Weights of a small multi-label image tagger: 7.52M parameters, norm layernorm.
Rows from block 11 of a small multi-label image tagger, named by matrix and row number. Rows with one number within an expert belong to one neuron, the router's apart. Each number is 500 + 50 x the weight over its row's rms, rounded and kept within 0 to 999. All counts start at 0. Numbers have three digits each. After the name is the row's rms in percent of the matrix's.
After each expert's rows are labels from the 100 images, of 14976, where the router gives the expert most weight on average: "top examples" is what is common among them. Only what is clearly more common there than usual is listed. The data: photos of plants and fungi (iNaturalist).
# router: router (model.blocks.11.mlp.router.weight, 16x256, trained with AdamW), inputs 0-127
# up: expert up (model.blocks.11.mlp.up, 16x128x256), inputs 0-127
# down: expert down (model.blocks.11.mlp.down, 16x256x128, transposed), outputs 0-127

# expert 6
router.6 093:455492473480572477504619455504582491497466439516494432519528510502466482517435471544510446478459553494538541473455622568477536552490442504562558547548590547512427417483480412374500532473505538601444500538594574479433471530497548391589564483509529431462534573520495453484473472526394576549482520495548508435519483521513605520524527482514529498513423471544493474458563562529524470533456
up.1 129:435550412550483513524531457401472535605571523385502491522495463589573501495564395577493467443409485452425508471579573515425590519363515429464580476560436563497495550429537449484604480434473471473475538436531509446612463508487511459543493583490460407545527558450564529573434494571514506432536461530543525464470522487531512492574394492543460449496492472488519488581425490511503475440597
down.1 113:527568443524482530518469545453507450579547450460539480562512528523516488456539507570462518524438467412507454504434545443489486448389550617600480449624477549577491559602467519426486512477506489461493499514583594502566512531460589457507465509565493451508525534519509454509480604521470474543500488544497519520493572512512505428512471487565493580491503478487544416447578515515545532466504
up.2 082:555471475516452547505537473486484344504543530439611518480389407454486623490478486480524572553523549509487436395493555561539494453555496500491469547536451486580541488506502424424427571519458459615545455571411499519494477501440517506544554478506579479471513480521438406522499543448516457563447483497455496505519477513542468492442470577510524480539518412485567539470452561578517539373545
down.2 083:469551501429472485515552554512455426513461549584473483535543573572470488419527450570415412523427652593510549471433489475543431469510606453585619456458574566472443540510536476468406544530530408473449470470501524535543505484516535480525539518520446542593589492544407446520512525496561463504488493472483477486513545560490499481525446470462519541424479479478522417514493379425549469502477
up.3 097:496561469508540491469505490568549575417489550619519528501542417510513454534527576519504497472498456553533527549487440532504475499526424472477551515532560540539450485517618506456519378497518528555509517522513456476481472440525462529650504551441490524492432545541481505576371484478457568482525616498569481429561485513499485517502492504497499503446433436504425526477504593415522541449543
down.3 097:633571558481493490523528579488491465500501593497481536400490461518483505483539485417550494498502514535502492485512586476479471618523488503455409591418508569407511417558543542538439518515496499449564562602475451473421493476506449480534511461503596510481442476530443523368431445438503510530493426594427580573439512453444398476621550529502502529477523514462449583441532503513548415522458
up.4 113:497435522545518487539461478565519459531580420537588527612533555469567483468412429443554482536476480468528574531438419491486472541523459527447500485477510501430532510508463502489534613527541539523589499547486490519518522401455581491484475590436453402470519516511494478491522460442575476541411507592460594541426435535431496502552595464507487509533449519547425478487518403537544538550531
down.4 107:485477530438598541547549511415597467455483524402417567512550547487532501526524457521476496585428509564458411494420566445525535517557453486436602549531510476506532423509466544594426543450449504541453566493454418594448527446442456537472551542588510550549507485536542487506440502613521599470610487415520533562478458562496470447564430467572466572532493536534498549503508489474501475426550
up.5 081:504441560439461490493483406511540522588496472479524546490514518432489535541560488433574507551492457508481526472544440453537526494549515517504433571547476542533502492412500541478471499446425527524472463554422556543536509509480559482561459550497522562451499466505438537441561517393404469499432530510624449525418586380467553526389399485459441538476541482507633523497541444525520562476502
down.5 089:504577479434459489441577540640502547524463499482481520557454514390473540467506496443525494433417476462486550488511403455526474469455468478597569499473522506550537459493475515581538503494475413518431510492535565455628408529419472594505510451474523468412437499541518576526477473521494518466562462519457481528473437601511505526478461488458508455428465459452542522494395471424558445540554
top examples: order Caryophyllales; family: Asteraceae; order: Asterales

# expert 13
router.13 101:442445504455527515476635439475458613461495449464526502502535512535550440585543472526488521574487459466546442574489477547367477488437477477521521491534456455512469408572526459535483511477576484516496483457441534514390496513482511526586578501424463424462526505497458482509586475473417416569445518574488562511464491407455474406433512566494475508579518452471580536457442544459553417476674
up.0 102:571548449390578433516473502538487559548583489471634524451473517462534560467456502567521493523479493512539388466501438475445495428433511435495447426466528525439422565425488503500472529543565459537509527476491426441520473369499599476591453445562576481462508365439424511515547500458466502524447479440475504505531471455528547491550460461499509560487449608526470457544561419580461474434586
down.0 101:358442497510484536521461530509466508465477494570453526517482521524477538428513574499519542576476521514482454520438450468467561522449498617473529493504534553517453539533496456554508511547403481586528448503586451493464474546587518491481496484512406456433525456500548602416460459550583404453464521494517521497579517475461545557535494525406410499506454511519394530448577573405463467412457
up.1 108:402540514536404507457490528487512435436559543462485481519515472571513427488413479434379518520491553459554472428432526599468441548548432551426479497499515435504514571509575554473476553524543436417487533507534465550516495576466568500501524456510491492610544528495537456488460419534371530620496582553366490390516503475535567476531427500466428484566474552522536519479514464487552469510551
down.1 109:530437423438575478451597472396487464462499424513453423518547536494471444497536599407400509595529454440544592457506545533552451452502440570545435531544563516620542619495443444509474467572462567500417494476460504561497445498520497516566443452456422532493601527481498523526565482539567499480451555512480476488515438534511461515487546503550484581445458579581465483539469451415584530544535
up.2 081:469501419557479478576512490563490499569473461423396464493495562480533526604441413414511426553447583526528482510532510483533535493489503454500550458529500490422408508490414573522522412372509496568513578506485519469457540367565493471520536517574474527448480449550510533517465552489515536543533466544509539499566495434493588500515436553465490415508507471431572538476544526485576529530640
down.2 087:510498465432464609558490505489345525577515512445538568532572569521506502606459550439520447487512462518369482488531530544420458445509585490472529527494521451473538454537493489588482493543527502462599458542547459475523516452525470399542511488438516600491533395527505390442481563439515515475505561507500502534490442487466528529486437545586543396419467532399489477453512548496512403462489
up.3 070:555592518478488534459485465517533524473497438567473449540493481420519480525439536450461466499485553632599585570528562437551514539549501552492478521468480507560516578548440438526434431531476547499492490501516520489475463533595487506418405519479469435497525538508514488495595472520469557466470540419519474486593494551523473515515519437527466563573510482614598512473458467528535566600540
down.3 075:565448518525516514522579542485539524519441437423491505504435537501393523512481515476523468418512557593550539501469439484522474539503500576435522495468523484321536507453439509465376491464501561486436522462590557552481553493500541532509474494538444501474446537536521560544412537510474482500559416475531456545500473491482584480506547434455556399574480447576558521330553462506506582442495
up.4 113:510524417497511542484512493553505521495471504577463516572479485440417523573537536513578551519447561492468513546496582530584438510557433541558478498471504508473569605524419446590462436567418494515524501512483533499545539525552479458494463509417455541555505501516404509580480444533590413413509554465587499432498562443423459504485498504499516480542484459537488542440545542612441521497477
down.4 111:511432522476496454489438479493484560562499528480574603501479552495562520446418483433448462421496492440555535546590390456458491420576520464529565545499508549575542495497506525432528481462481526606546455534471381511442437477354547548506540473478467505409564487509520521467529494503462466585470430521495544526445380439598555485551498441436521475443459575527447553573534447535449532509514
top examples: class Polypodiopsida; text has "fern"

# expert 7
router.7 124:474595539472522473509530542546555514373508451549423449456427488492583481498511515500473567532578492489464410539562506468503546520377534551490454408490531550550418593492492506376533451444543473487514565463602537489503481494472544560538453490456492544472496477465582440472488523508413518453642507515521429483543511504557573489518489484506434489506519610568526475565510454506485538491538
up.1 111:435447568487509515443466468469505483459512476473492618503502384619551472546444527540553513446488507472439467620525477467486591557425432576496503431516511561477477508476474493511471535511561542497521610535459536514638533499451549491490427599569555520451419594548462525491528508490484429555487559522494392500555549566538521552510481513472479523412506473466504578469455528516531559458440
down.1 108:516421465540502592402540452457522386508452483510530541510514422532465454498498500529527647543380571456445482454546448493429499477543541479475497505535451439494464473503582541514478487499503510514476493597501467502549598493516388461469444458589549517488497549448501508456464501406479479604524566467499502420539409498523490495479479603525492525435463409464486629470498570478486521400529
up.2 091:513480514525577620451458477489487502503484521452495516537497461526507583425434372547505650497603476427561486501476457458495484523540431487457377615468484473521483419541494435520536481457618381600487501429513512433538459535466538497491492530528444493500526510519505432431491490469449499497517534426396457497521506549369509529527498554493508504410509479425467535487483509519569611476509
down.2 098:532493537486528458577437549483541467459415552534520527466485470516476489476475611467480448490472549667549461500516438571558474527519512470530512417469507499516476571494590512542526513537515513510518495477534427515465583422401408428425503497464545519455535476558488544540493490555504454449498384441489491538720594479519526464472545424542423568453467513486522567447534487473514496423414
up.3 088:510473502404560638506472462446506507498522474467509634553447603564543505431546479648502456457509473458538507568594454485551475598549574472478554476486435591553493598443487438457485549487502498508488471478513424458474528507413506487520446496460521450495405469510461575473470424450547479568468545504459586491519504597559525499488481413523494565522482465485551532492608530453524516467515
down.3 087:470470451574564561449519594534475484457390493562578531489538535513569489574525523415492531442484583615506451496437487538524501453546478437619444469522506460540459498424490484448495513461503441475417486433588561507569507394516436477463403499529558535531579513580523458534455481600508442649568490506565544611476474438523509513526438562463523523539552475485545479494507488467525505467489
up.4 080:470537515484530516460508439509552508507499491413426574495528505437574475495476468492506580484563530491597456443523536435452474470450461490547474377514498459484447449424507491442491507535462477541477565659496504445507555591477503508511462465482446395463487546402517494480561453530550408477521469486553475434529464408433516547549568520420438453547484547468600457514571426474455575433504
down.4 088:538578581450563427455482532576551492488491484398539536428426521453509389510416471497572417487488555445535532581431477534443573486511528442446545474440513612493519518505518545474494507422527417607619475476478564531507564543334459504433424473447421515453523455493586592451566413433482523456455457564476472530450544414503489397546489507485534530475414543500535546518489470451540529415480
up.5 103:496529568460573470545645444523510447534464467504528457410525486422525504480483417557563475447514490499555483506636607560494474536512519522448474544522490524480504513497507414536418519546433537554553513468561515565469502587485481577398465490545489450467489436493501551522450547532555496436480424523461505572539592566447564571514489557510505377551550448454531538503466502531551438400436
down.5 101:495485473457400428460528499439542480467397558550452460472511503493522507437521542500437498510510529501490520544508552471392538523435460477485491465527516557482505468494455520556532540435392441537490511442406434481544482483546535449504633498501542483407598461538464468611517484454485588536460540497470536464542478525509545484585400383517593592457476552497573534433477548499547505531517
top examples: order Fabales; family: Fabaceae

# expert 2
router.2 101:515509530615653558485544453444566487476493555535516620528570500441475515460433477430512561522449512510473487482506461417517510582459520620484494547479432443510500556512407374555520603397490465523439501429427538481512454567462604455501518552565445510479663494587566468406566478517567424441551491465527510575490514573483506450467492473522401435509455465572506467556505527405568496498500
up.0 090:528559537332514445568476581582539511525493623554498429433450530447461570461525550537394504482466464488473424489483526508473563527477562556498447565438436478489416474574498482479362547451466416511542562445476524499424507454510547494537495420432525415522515522505468523511467474514433432477485580491493449500614475484424576489570524513422495569552525521495428564445459567449400543497495
down.0 101:475552485381528568561598564545472507533525525530506535517524494476471602486478468504531543427475603547494455433445508504459543472462485515486398529400444552497434617494459569426447489481563482512549467582513487413428563528468503469529547460396528509593534467474466514514423542418515436444508558528431439423412463467567560477492488474431528465488553551502466469426430486514517551520480
up.1 110:553517522509575545492566486461537512420422587396535565500426573473399531486415463496475482493555527500615548495530544600520497487552514403494416532441509511405517483604514534550517525545497466564558452469536501569455579537455514435486576466489494507490552452494443590495459465400515397387564432566536511518425528571464533526496491450516501407542551580378493499470426515521458514552520
down.1 102:443577512461427536525451544466573435448540485505506547529508491410505440439590610388506475506518527547536382441578464499466549513472574484431459557512441472594577557504449528543469551576475514480503480504469451618492436442449454533519488511508434541510465468485478529467461407522439487545450497520497461579463553488578456408483523415527544559436473480531487427433432421560469381495506
up.2 086:497465459569456445502571470553523573554551496525468537514455478508444406570462455502481420552532441485438566532417500486538444516550443534542411458520516484480510416589483533540481471501521452491472509475486450448409505517541442482564520477446491468578462478533542474499450558471443441506517400417554622506563402515494435500528495567411525479524525480399523505540446488454454542492508
down.2 100:551476449459555510476543529469396484521459548483407530441479407501435550547502607585578494486593530517519536490479431471545505532503523551491470470562454539483559537537557643455523543550581481459515357537548476466497469624454475574507434439558544535486485412529454563544473483524563480589538470439501433425512495524549413541561471551449347479499431463575603484558543480534461428478430
up.3 097:564533469469500391515462460511456416411508549537495506501523483554464480466551472489540469449452450481480432448558576548497525440592465510513506478502552483512522453532491415531486540500392530562587456551583470568483558561537474496465534534498496476537464490406458459461455460433436448346546498420545544497572498519486454502500412457481514412467485564429430501625527454428459539466451
down.3 103:510550511464523456529511467478471352531530496481415470486484463486547395444521515523419489377535479558531513463542421513508474447391592541504438413514426518606635412475541582541472396519465539541567450510564455481548546464506502533492572504406442495571534517456462566435519531485575538524490439497439534450489533579491440451504550436448522473529495566563505587540496530530488534494444
up.4 109:520662479514503495505598508527562450470580542456503454518566529508502550506512509489377493491466451537560486485468422489508610460520533592489456435478421528434514428573476543542539506535542552422524366522428476499505517535444496506521467542479474514504534526570500519415564479457531432488554476575465493455459511442544553463455537483515508546537552475469540488572529484493476531495433
down.4 100:545473504511537480551561440536472505550609522521462460437404505538506448487466451465592536421489514511551458452464464450655453516443492403504552596534524484551491440559496506491516528552506428570420512530451518572486493570420480481498426499526572443465528519582553528518445458644522507442436596523514465441579556528515521569526414376572482590470452579546522456527537492501584447487512
top examples: order Lamiales

# expert 8
router.8 102:468408524490496504582431431500451551526595424462449536525495462487515511509436464595523485506511537473576499372530422490452460473512515513515520422402523507468542588560526488604465480517519530549440543430437476435501442458583453563454501492526541458549571527459510562469447439588430520449390419530542503483491568477438498493480525439442550525511559592511482557469507511490508606605501
up.0 106:537559514550495480484519541467425528486509548558482475468449497550486452402545505547499569414568469471505540502556535444477560511432495613554441598465491474533446398501472617398442559566496491513479431532430515492508528471511578523450534514502488509527442437462449513539463487597493475492521491514516467475428438542463560550529446610524515548495527479483520415504503495505438472544485
down.0 101:456462530514379495427416530450517515493514503561561484533539491398565506544490466577518425542518478503521517455425404539445469514489462482473492518535393455509485484556591527500579442594508569517549443575435509520499488410541465455475522545429551468454507486523470477566527604515422404536528505520529520528579447546503372486440455539555461590593517557529533530375454445479403530523447
up.1 091:548502464529512543553555502531497614522530499452532376441530621521503481473481473520430458482534565477504570499513502421467452469430553409401528526450462598501440529488432502445511533433523475550547493571560552379560525541485488504520451548573452472531500559523547513411522546468468419478510445378459492532522555539492487461549564511546557480456529544384473516523491463525456574484535
down.1 094:507546561524505521505471513514470470481560546533500530477469477441488500495430477489508414523460481504464554469501476582441471497585563546472554503430424410527544568544497540445510586568483586519538478510557495511410533523498552517493467569490507524443571524478467547552361477464542494444491525547448500487511492547418580494446561553434483483555543586562450477504509505512420449488460
up.2 085:554526475510507583483508463479594499435425516471511565604422507474472450554447464506470509411479475527476516453534471475519479502501488555515463547525497505506455475623466578440536408602515518485535508491429598506482497441537397453457556475530526506570504444465479518496534474639497543520488347499559430535549417432545461509428540524565471536508540523502576491471397577502580495480452
down.2 087:534542550462524469428433546557457557404547539494494499434561403466610398552562526509408492467442539451449518504627532500470580503438537482554583505407455516505495454484497576502510503464527574501511426502449535404512492506507454471608555490517484512506524430525478486478493526543532487519481532507431549483546605504501510551506468466526537423565432625533461515570510487499463521503486
up.3 119:535335511502524480535385479584522492537486520582501502545488461390492433521442491557486535548513496411559494408495511477495547476529516574413455519606504628461587390526475458530541457489540443522447606547487469512418518397524538567519516448402562422449500514522457484509544468502541500417500526580523495432414508542430475503572463483494485480514455561555431439508464456512431481471521
down.3 110:496395448461473490406488517450529499481516445530553469469406541481494503499529543516456536423517552490523430530485398465520445417474444495410535639590561459540506471457460518445566420481508536512529496528416551540470592462523479432509449621512561564500394447544474416464450468530530464514552406498472456460499480584504596581486508468544493445455455443434439532519469442513500566528525
up.4 099:509498510554394492487476540472493511498429521482537551490492497509530555480522479518473494525431536490537438454477502477503599489495543518441410519497476556583442500467474525487491575534509649473529484588530444494499460550548555518495502361467534502580515448573432619527610458427463565448419484463457546482528521397564457507549489513453531542463458512450488578500578482610449453577525
down.4 102:591450509521537506495528468480510471493527592456418445506519486496517520482508439516507482424542444557471561469555482476613517523602568439487531471443391450464531405479467518607392470558461453406472574573545543507527523554499541476507470469523543499478481441394617520542460507435445471564525397461478488451461492460561500451552501519571568411572521464481476515535461389568542497513549
top examples: class Liliopsida; order Asparagales

# expert 0
router.0 095:461467557500507413356495483534423502430488476533561440437502513464466497460545585530544538552407470585471531510436528554536473527559495541541548445476521488469562475510466573515627604483591460443477432558469461482545516519474444523428580553516501506389521451489456470398491479562564629472538449532532485515510517516538562450557422472511558481492501400466508643523484558437491593535619
up.0 106:508564478531575527466500474418522480450434501463485455324520522470477574529512528521596467482490491536389478468482522556533488484627453499520439528580536486543522463414549638495465472465538491390536539467521517543502542467481485399473460473478499537476481440410478452486500485465431553493496515475561493501528442493501436437622445434508538527552475508489469489569471474477543523505545
down.0 098:566554495518446522541577449534550498465486586496473533518636394497456476465497518539448616512510528515537533513585583420524499492485500480542622513481481455495460496547494520514443492510553547465469430522448433475508457458487546417475497547484503500571474493412560460514568566487376524504484504547536444417546496520590503476459551547626502556549605511548525405405542531515542557477474
up.1 090:530449424504422421471499410527469438486536501429508452491562487498430472578425499583441569537529483518492496512472531435458475509436572482504511651515500424450409516578454536534393519539461426386531514457432462492387526577508434427470573573472557454590553501510518499572494507612477537525563473430426425419576502383468501539490486531393524525498510513571558487465537480464488420451476
down.1 103:513466515474405516519496450535472476471484525553551523529513497490459649530532482530581491427535527471403548507481448514449440398500499554488452501495482465523548469468551502543564429500478525508498470460535569577519545549405463450589549515495442511513436505478549534485516551588524571492605511513455500521516559474466516440461481433429562393519510481519570504494404611504442534462443
up.2 103:438437420507461506523541552504591558511431448449451429511466546513519524534490561452524456479630469452466496538451452623488563431547394509546453555547484531510531520630549446627538429426466438540570506520454505447468470547516529504454485572461574434525490487540465489424422490422553462509512475600470508524508438585538540493485406452523500506455409551535469533454572555549428512493415
down.2 096:459497543544521460495501471499465562461458445522587527519504535434477440490451474438522488514527498440477576515519407551452493544546497456412391500592455555516472525412536511531428532478515444478470519459502480508481530452482538584385466515566593442462496537554448468491468516490444491547526456561565561491534535438501458498533510448557530533545480492439604568511504462573504456510587
up.3 098:516547420573520458498482421477400573477559441520600460431455566558460516540541464420530509521431537547504498559467515483474528518478435588520477492447526409407600494422480501470476511499512540483421535561500533560488427491524545510581541521510444472557408549474440472560476585493486535388526493493490482508486447564429500449383544502520512538439531550491542454486433532492496543450431
down.3 097:524475499380520538446457563487547456522473486514484556556505506536557459520426534473559467473541496482417480569499503539566503458545520576518508616485520548460415509538415479458474457445474565525461469452516560455486462491546548497549490375532484559481520435546492562558528492509546595468450511559436392501465419446528407559486468480455427525410530463508503467520434438481569517534429
up.4 091:448503494542610505460540482448505475499438477445489540489588501439617564475440538395467407508547431506552504508393487439518461517505541505441454494478547499414568540471508586421484520424538488437522458471419559489427498383433473450405499444521545490480469461527558502471478515405474472558541546585531449492504549617551485492520467547543545499552507469539569482537532532516499513484555
down.4 099:481488432576425467498466451527452484469507486447437556554533479461491456440489523540459579571505446464511435449509486470429501519526483492502582489560552561521459460568453538570480432488488482431487459539517562520483520570570580490500565445478443517412493417471374567462533369449477444482618578435534520441477508525511474450548481516423542523442538438570536579501592414530466529545571
top examples: order Asparagales; family: Asparagaceae; text has "yucca"

# expert 1
router.1 095:438455487467455535459464552441514496533536400526545454538571520509500480467545492574475477524435459468496530460559493518522469440548517468558495491564441444519476517525502450557530516510424584547454489497488436517438453428489557576511543499463550561479493455642429532411463510485416482456411476480605554554507488476460585475586540514492563498565540546505556479436490517483507451506457
up.0 121:554545414479506512599415491479467502502438478519550440516478520494442489493529468460417588475456545512556626471585549527528609437550542480521468437487492442526524490498545439581424477412519533495485464440430527631487520502589536536491547426446524539574447553535512444461508531451430484413415440485437512489452487509404532569376446412421508503487466535495489493559586522437537525471474
down.0 116:435535442495502421419489401641486517520496503462559486493479497549470490466468443485499504441562541437587431549454384535580442520527546477521443526503442447515512496477510568438533447514562498501489410520525429500538496434585473523426495479553494514503461466444462515564574503458490483451498476556528523539380532417464421441603445566491474507475497499502516442460482519528413509491465
up.1 105:567438448519497534571430460491534572604571466524615537483480488489468516545405375478498461428418511445562573587560519506491480568626535483477503520610500507467470536436442479502471414461581562388500448476482497468469466466477419452461462504493501459536513429538512541491448511458482481473510522523584443569478517556519515498484449434572433503399632613464444532534585546520507415541520
down.1 105:471483535519497537442508480605491471538579479499392490576460389509422524513478467481502493448522475533534465464463441428445450525529487476517521537517564557482526421531559555543508475462411557403479486517579456432509539565467512507487410472527502446471457399579493512399537493468569568505434513433522545414510676525517512509506494361534586444488410547552566551482459494484510517604531
up.2 089:479486550604488540502538490579464530410522517432494437419505509450467580528449534441574476500530543520430646504478475457475510502562568597622434506495491512427495459467492494489504519416463506513431420506452438531565395423499550509441513514512513479519508557537448548499525447504575555432475509493474538498486481506557583522455486439500539427544483530489443513502608522550418524554440
down.2 091:513500527505574559468615477582499507461460528457584499474525530494521528582368499397524540423500566523496504556636442471450500432491474525471534508477498466530509512521472558500577586504535592424586524491507539462522528516549504521555497442521527455549509506521532461495533515461587518520513533461559512503473504417453595513534460493388463507440540406410538511529527537490518467539604
up.3 116:473494565527479445576429569513542417467528612515483518468466502469477470521621557464497543497459597510482486482460438467431451475370411591488505482514500513472512529474515445503580429472541557464458522404504532463574473451571654428560558474497448484512611478490495443465440448542540544458474479486587518570371492538464534551523492603524519483492498488437505569528577590481433458524489
down.3 109:424550494463563520492498462501457387447559486579558495521519449419473592496406526411609511469489499504637505509509438552498437553495542483548465531504509488569514557553494428553540512501435530367518504512511449449452480478569414511484514467511501481535419527571513486505519534469540451592518491452509419469455540485558512515622382557496441488506482496515420519374548598464478473511487
up.4 108:576551458477509509533441456484561485437509581541499555547522431459438496512533500438434519595526474569534443562403500532445497491523436569449445493446500497557445472460378476486460444532494498499552481555521448460440505479488495441438372520466487450380479554553335529466628484461482488554477505507494505491599547413451477513575488507522491530606490442503522530536544397526536493610577
down.4 097:531434473568439502486560577518515596434540502429461448544515464428557494489452490512495403502571435379521538556580476512462407492550556503490514562552464478511491399525427481453547554469434418388515489522492472575464409476474465475495500550492465477462547515446538540493471580534542506542471580507585450491474550573488411427537514484495477541506526491627583494591437506506570556575430
top examples: order Fagales

# expert 3
router.3 097:471332549448454495454426523517533510468443509531566498454392499555464454490590522530454447527442538542550572339407476558497408444492464496552556524531519457409519473491473566584570572524458486474473529536471436415433514408481465470571500452413489558477534433467535564599536492515490515456571485541494481528516511451510498471521551534491527449548533502436577522493441517530465491536479
up.1 119:488520478589542494479363573479552466471489442554492433494501631527459466467541527548523576462499511637373444548510578541607541538628492502593526527510525476470559542451493529478443522455579503504539442475518487494469576515489509430565535588493471538520478451474445344443583476490479500538518472467477550455468545467498558494474482487494497489409529577549522439499573456434416513491489
down.1 109:517441586517488524434517519508553517404486498498482532510465610488401481486543525513509459472455515547460538542598382436445545441508439469483445490445511465521483529487406470478505521516565451470533452542532508502581552513530403486461469521457561531515411507496450581478469432475428456603514531386490526430514454530493575564536478567464468532506464472501485527528563514402582482503474
up.2 102:478498493533554506438419525560562565523481475579493470616461445584533496492529511462476395413518408561450474556488406425476453453474582632405480525520470532562482421450406587475544554433553486453464545561517541466458537558452514547558412478444445470558534476507515513491491555422445454515569502468458562479583497491536469500505440541512464412397490526527478545492519528405593460572550
down.2 105:424547564501442544505536483582510494537423492549445505494488506550643402448482604452414536452535536541585483494522428442442497520551538561480485502573517509562508533498508552509595579588538504584502500450522562469578563445501462416419352545515494527521502472530468475459492489487477446596452549411498489394484505519518496514536545503582483447503397528585494596513428477468577528381499
up.3 104:518507494412488517514513556415514561425521524461452529490431458488538553381484577517570523534546493428556462501587472519523518622470543491535573468545482504504522536534463544488512447364494436475547524495450546458612485545497583473447548474533476602537551525554525541465570525561584571403443432482546477451506517386526464552548522442621459539516513408510507494513494589571419455502409
down.3 096:490467480463477523559483583450434561404544455532408488481502547503528513455434501557521502472469468544491440495537448468530525562508531432467540612454602458482534534582492451494534475534482485477464424519501411462448560387417531517513482482480543541459536471510534634555481521436437472438545532553508472513386546587485477482427569585456487517421502477549547496442472488531481470523462
up.4 106:387414486493559522483480541559605496529462443515494462499604490547557498501457544534529451454502469482415379440355514617502476585454507485509490507602458582550553475577475412551446522498555546522473578457476558461496535490502403561485479430483595480480500528439439536507438539468515474526585549558484493505506499469505524488520536449498503392436533476487520545487482494445522448468422
down.4 107:566419478508472560458440560547556536417462472521532515571520554493462538421542497570534480501509510461529464516415443450511537475523519575499517511532517532556460530505420612498586498537496533518463510512524412489398572465420558485506505411479520445488389516538497468512491390381402529486560528429499445489466414515452427526488372398565540441415414459521534444564504485479495525537423
up.5 110:532435462465528560472526564589530562509525550529449509448457579548547458487554584542506439530567486436528573422553428397492423473406450488555607480504465454528488453505498558531501428513511534466541491490530566464403467553483544534564499416502538458590427529425471548430507475504463502517521465534511509462587470451530489529524559438529575452589415496475574538489417472540510458484528
down.5 107:495504512509531556559478579485398483459481433548399481495446437465582530511487439354484496521493586546454562502400471427540545584597500526517508519452498448510550507611518474523524505506496477463472501448492532469511519341575465545427552531411464430537545467504504484428509502559543565582511440557424535515445518503564536515486460626472529602417417519589464530532569473464570530456549
top examples: order Caryophyllales; family: Cactaceae; text has "cactus"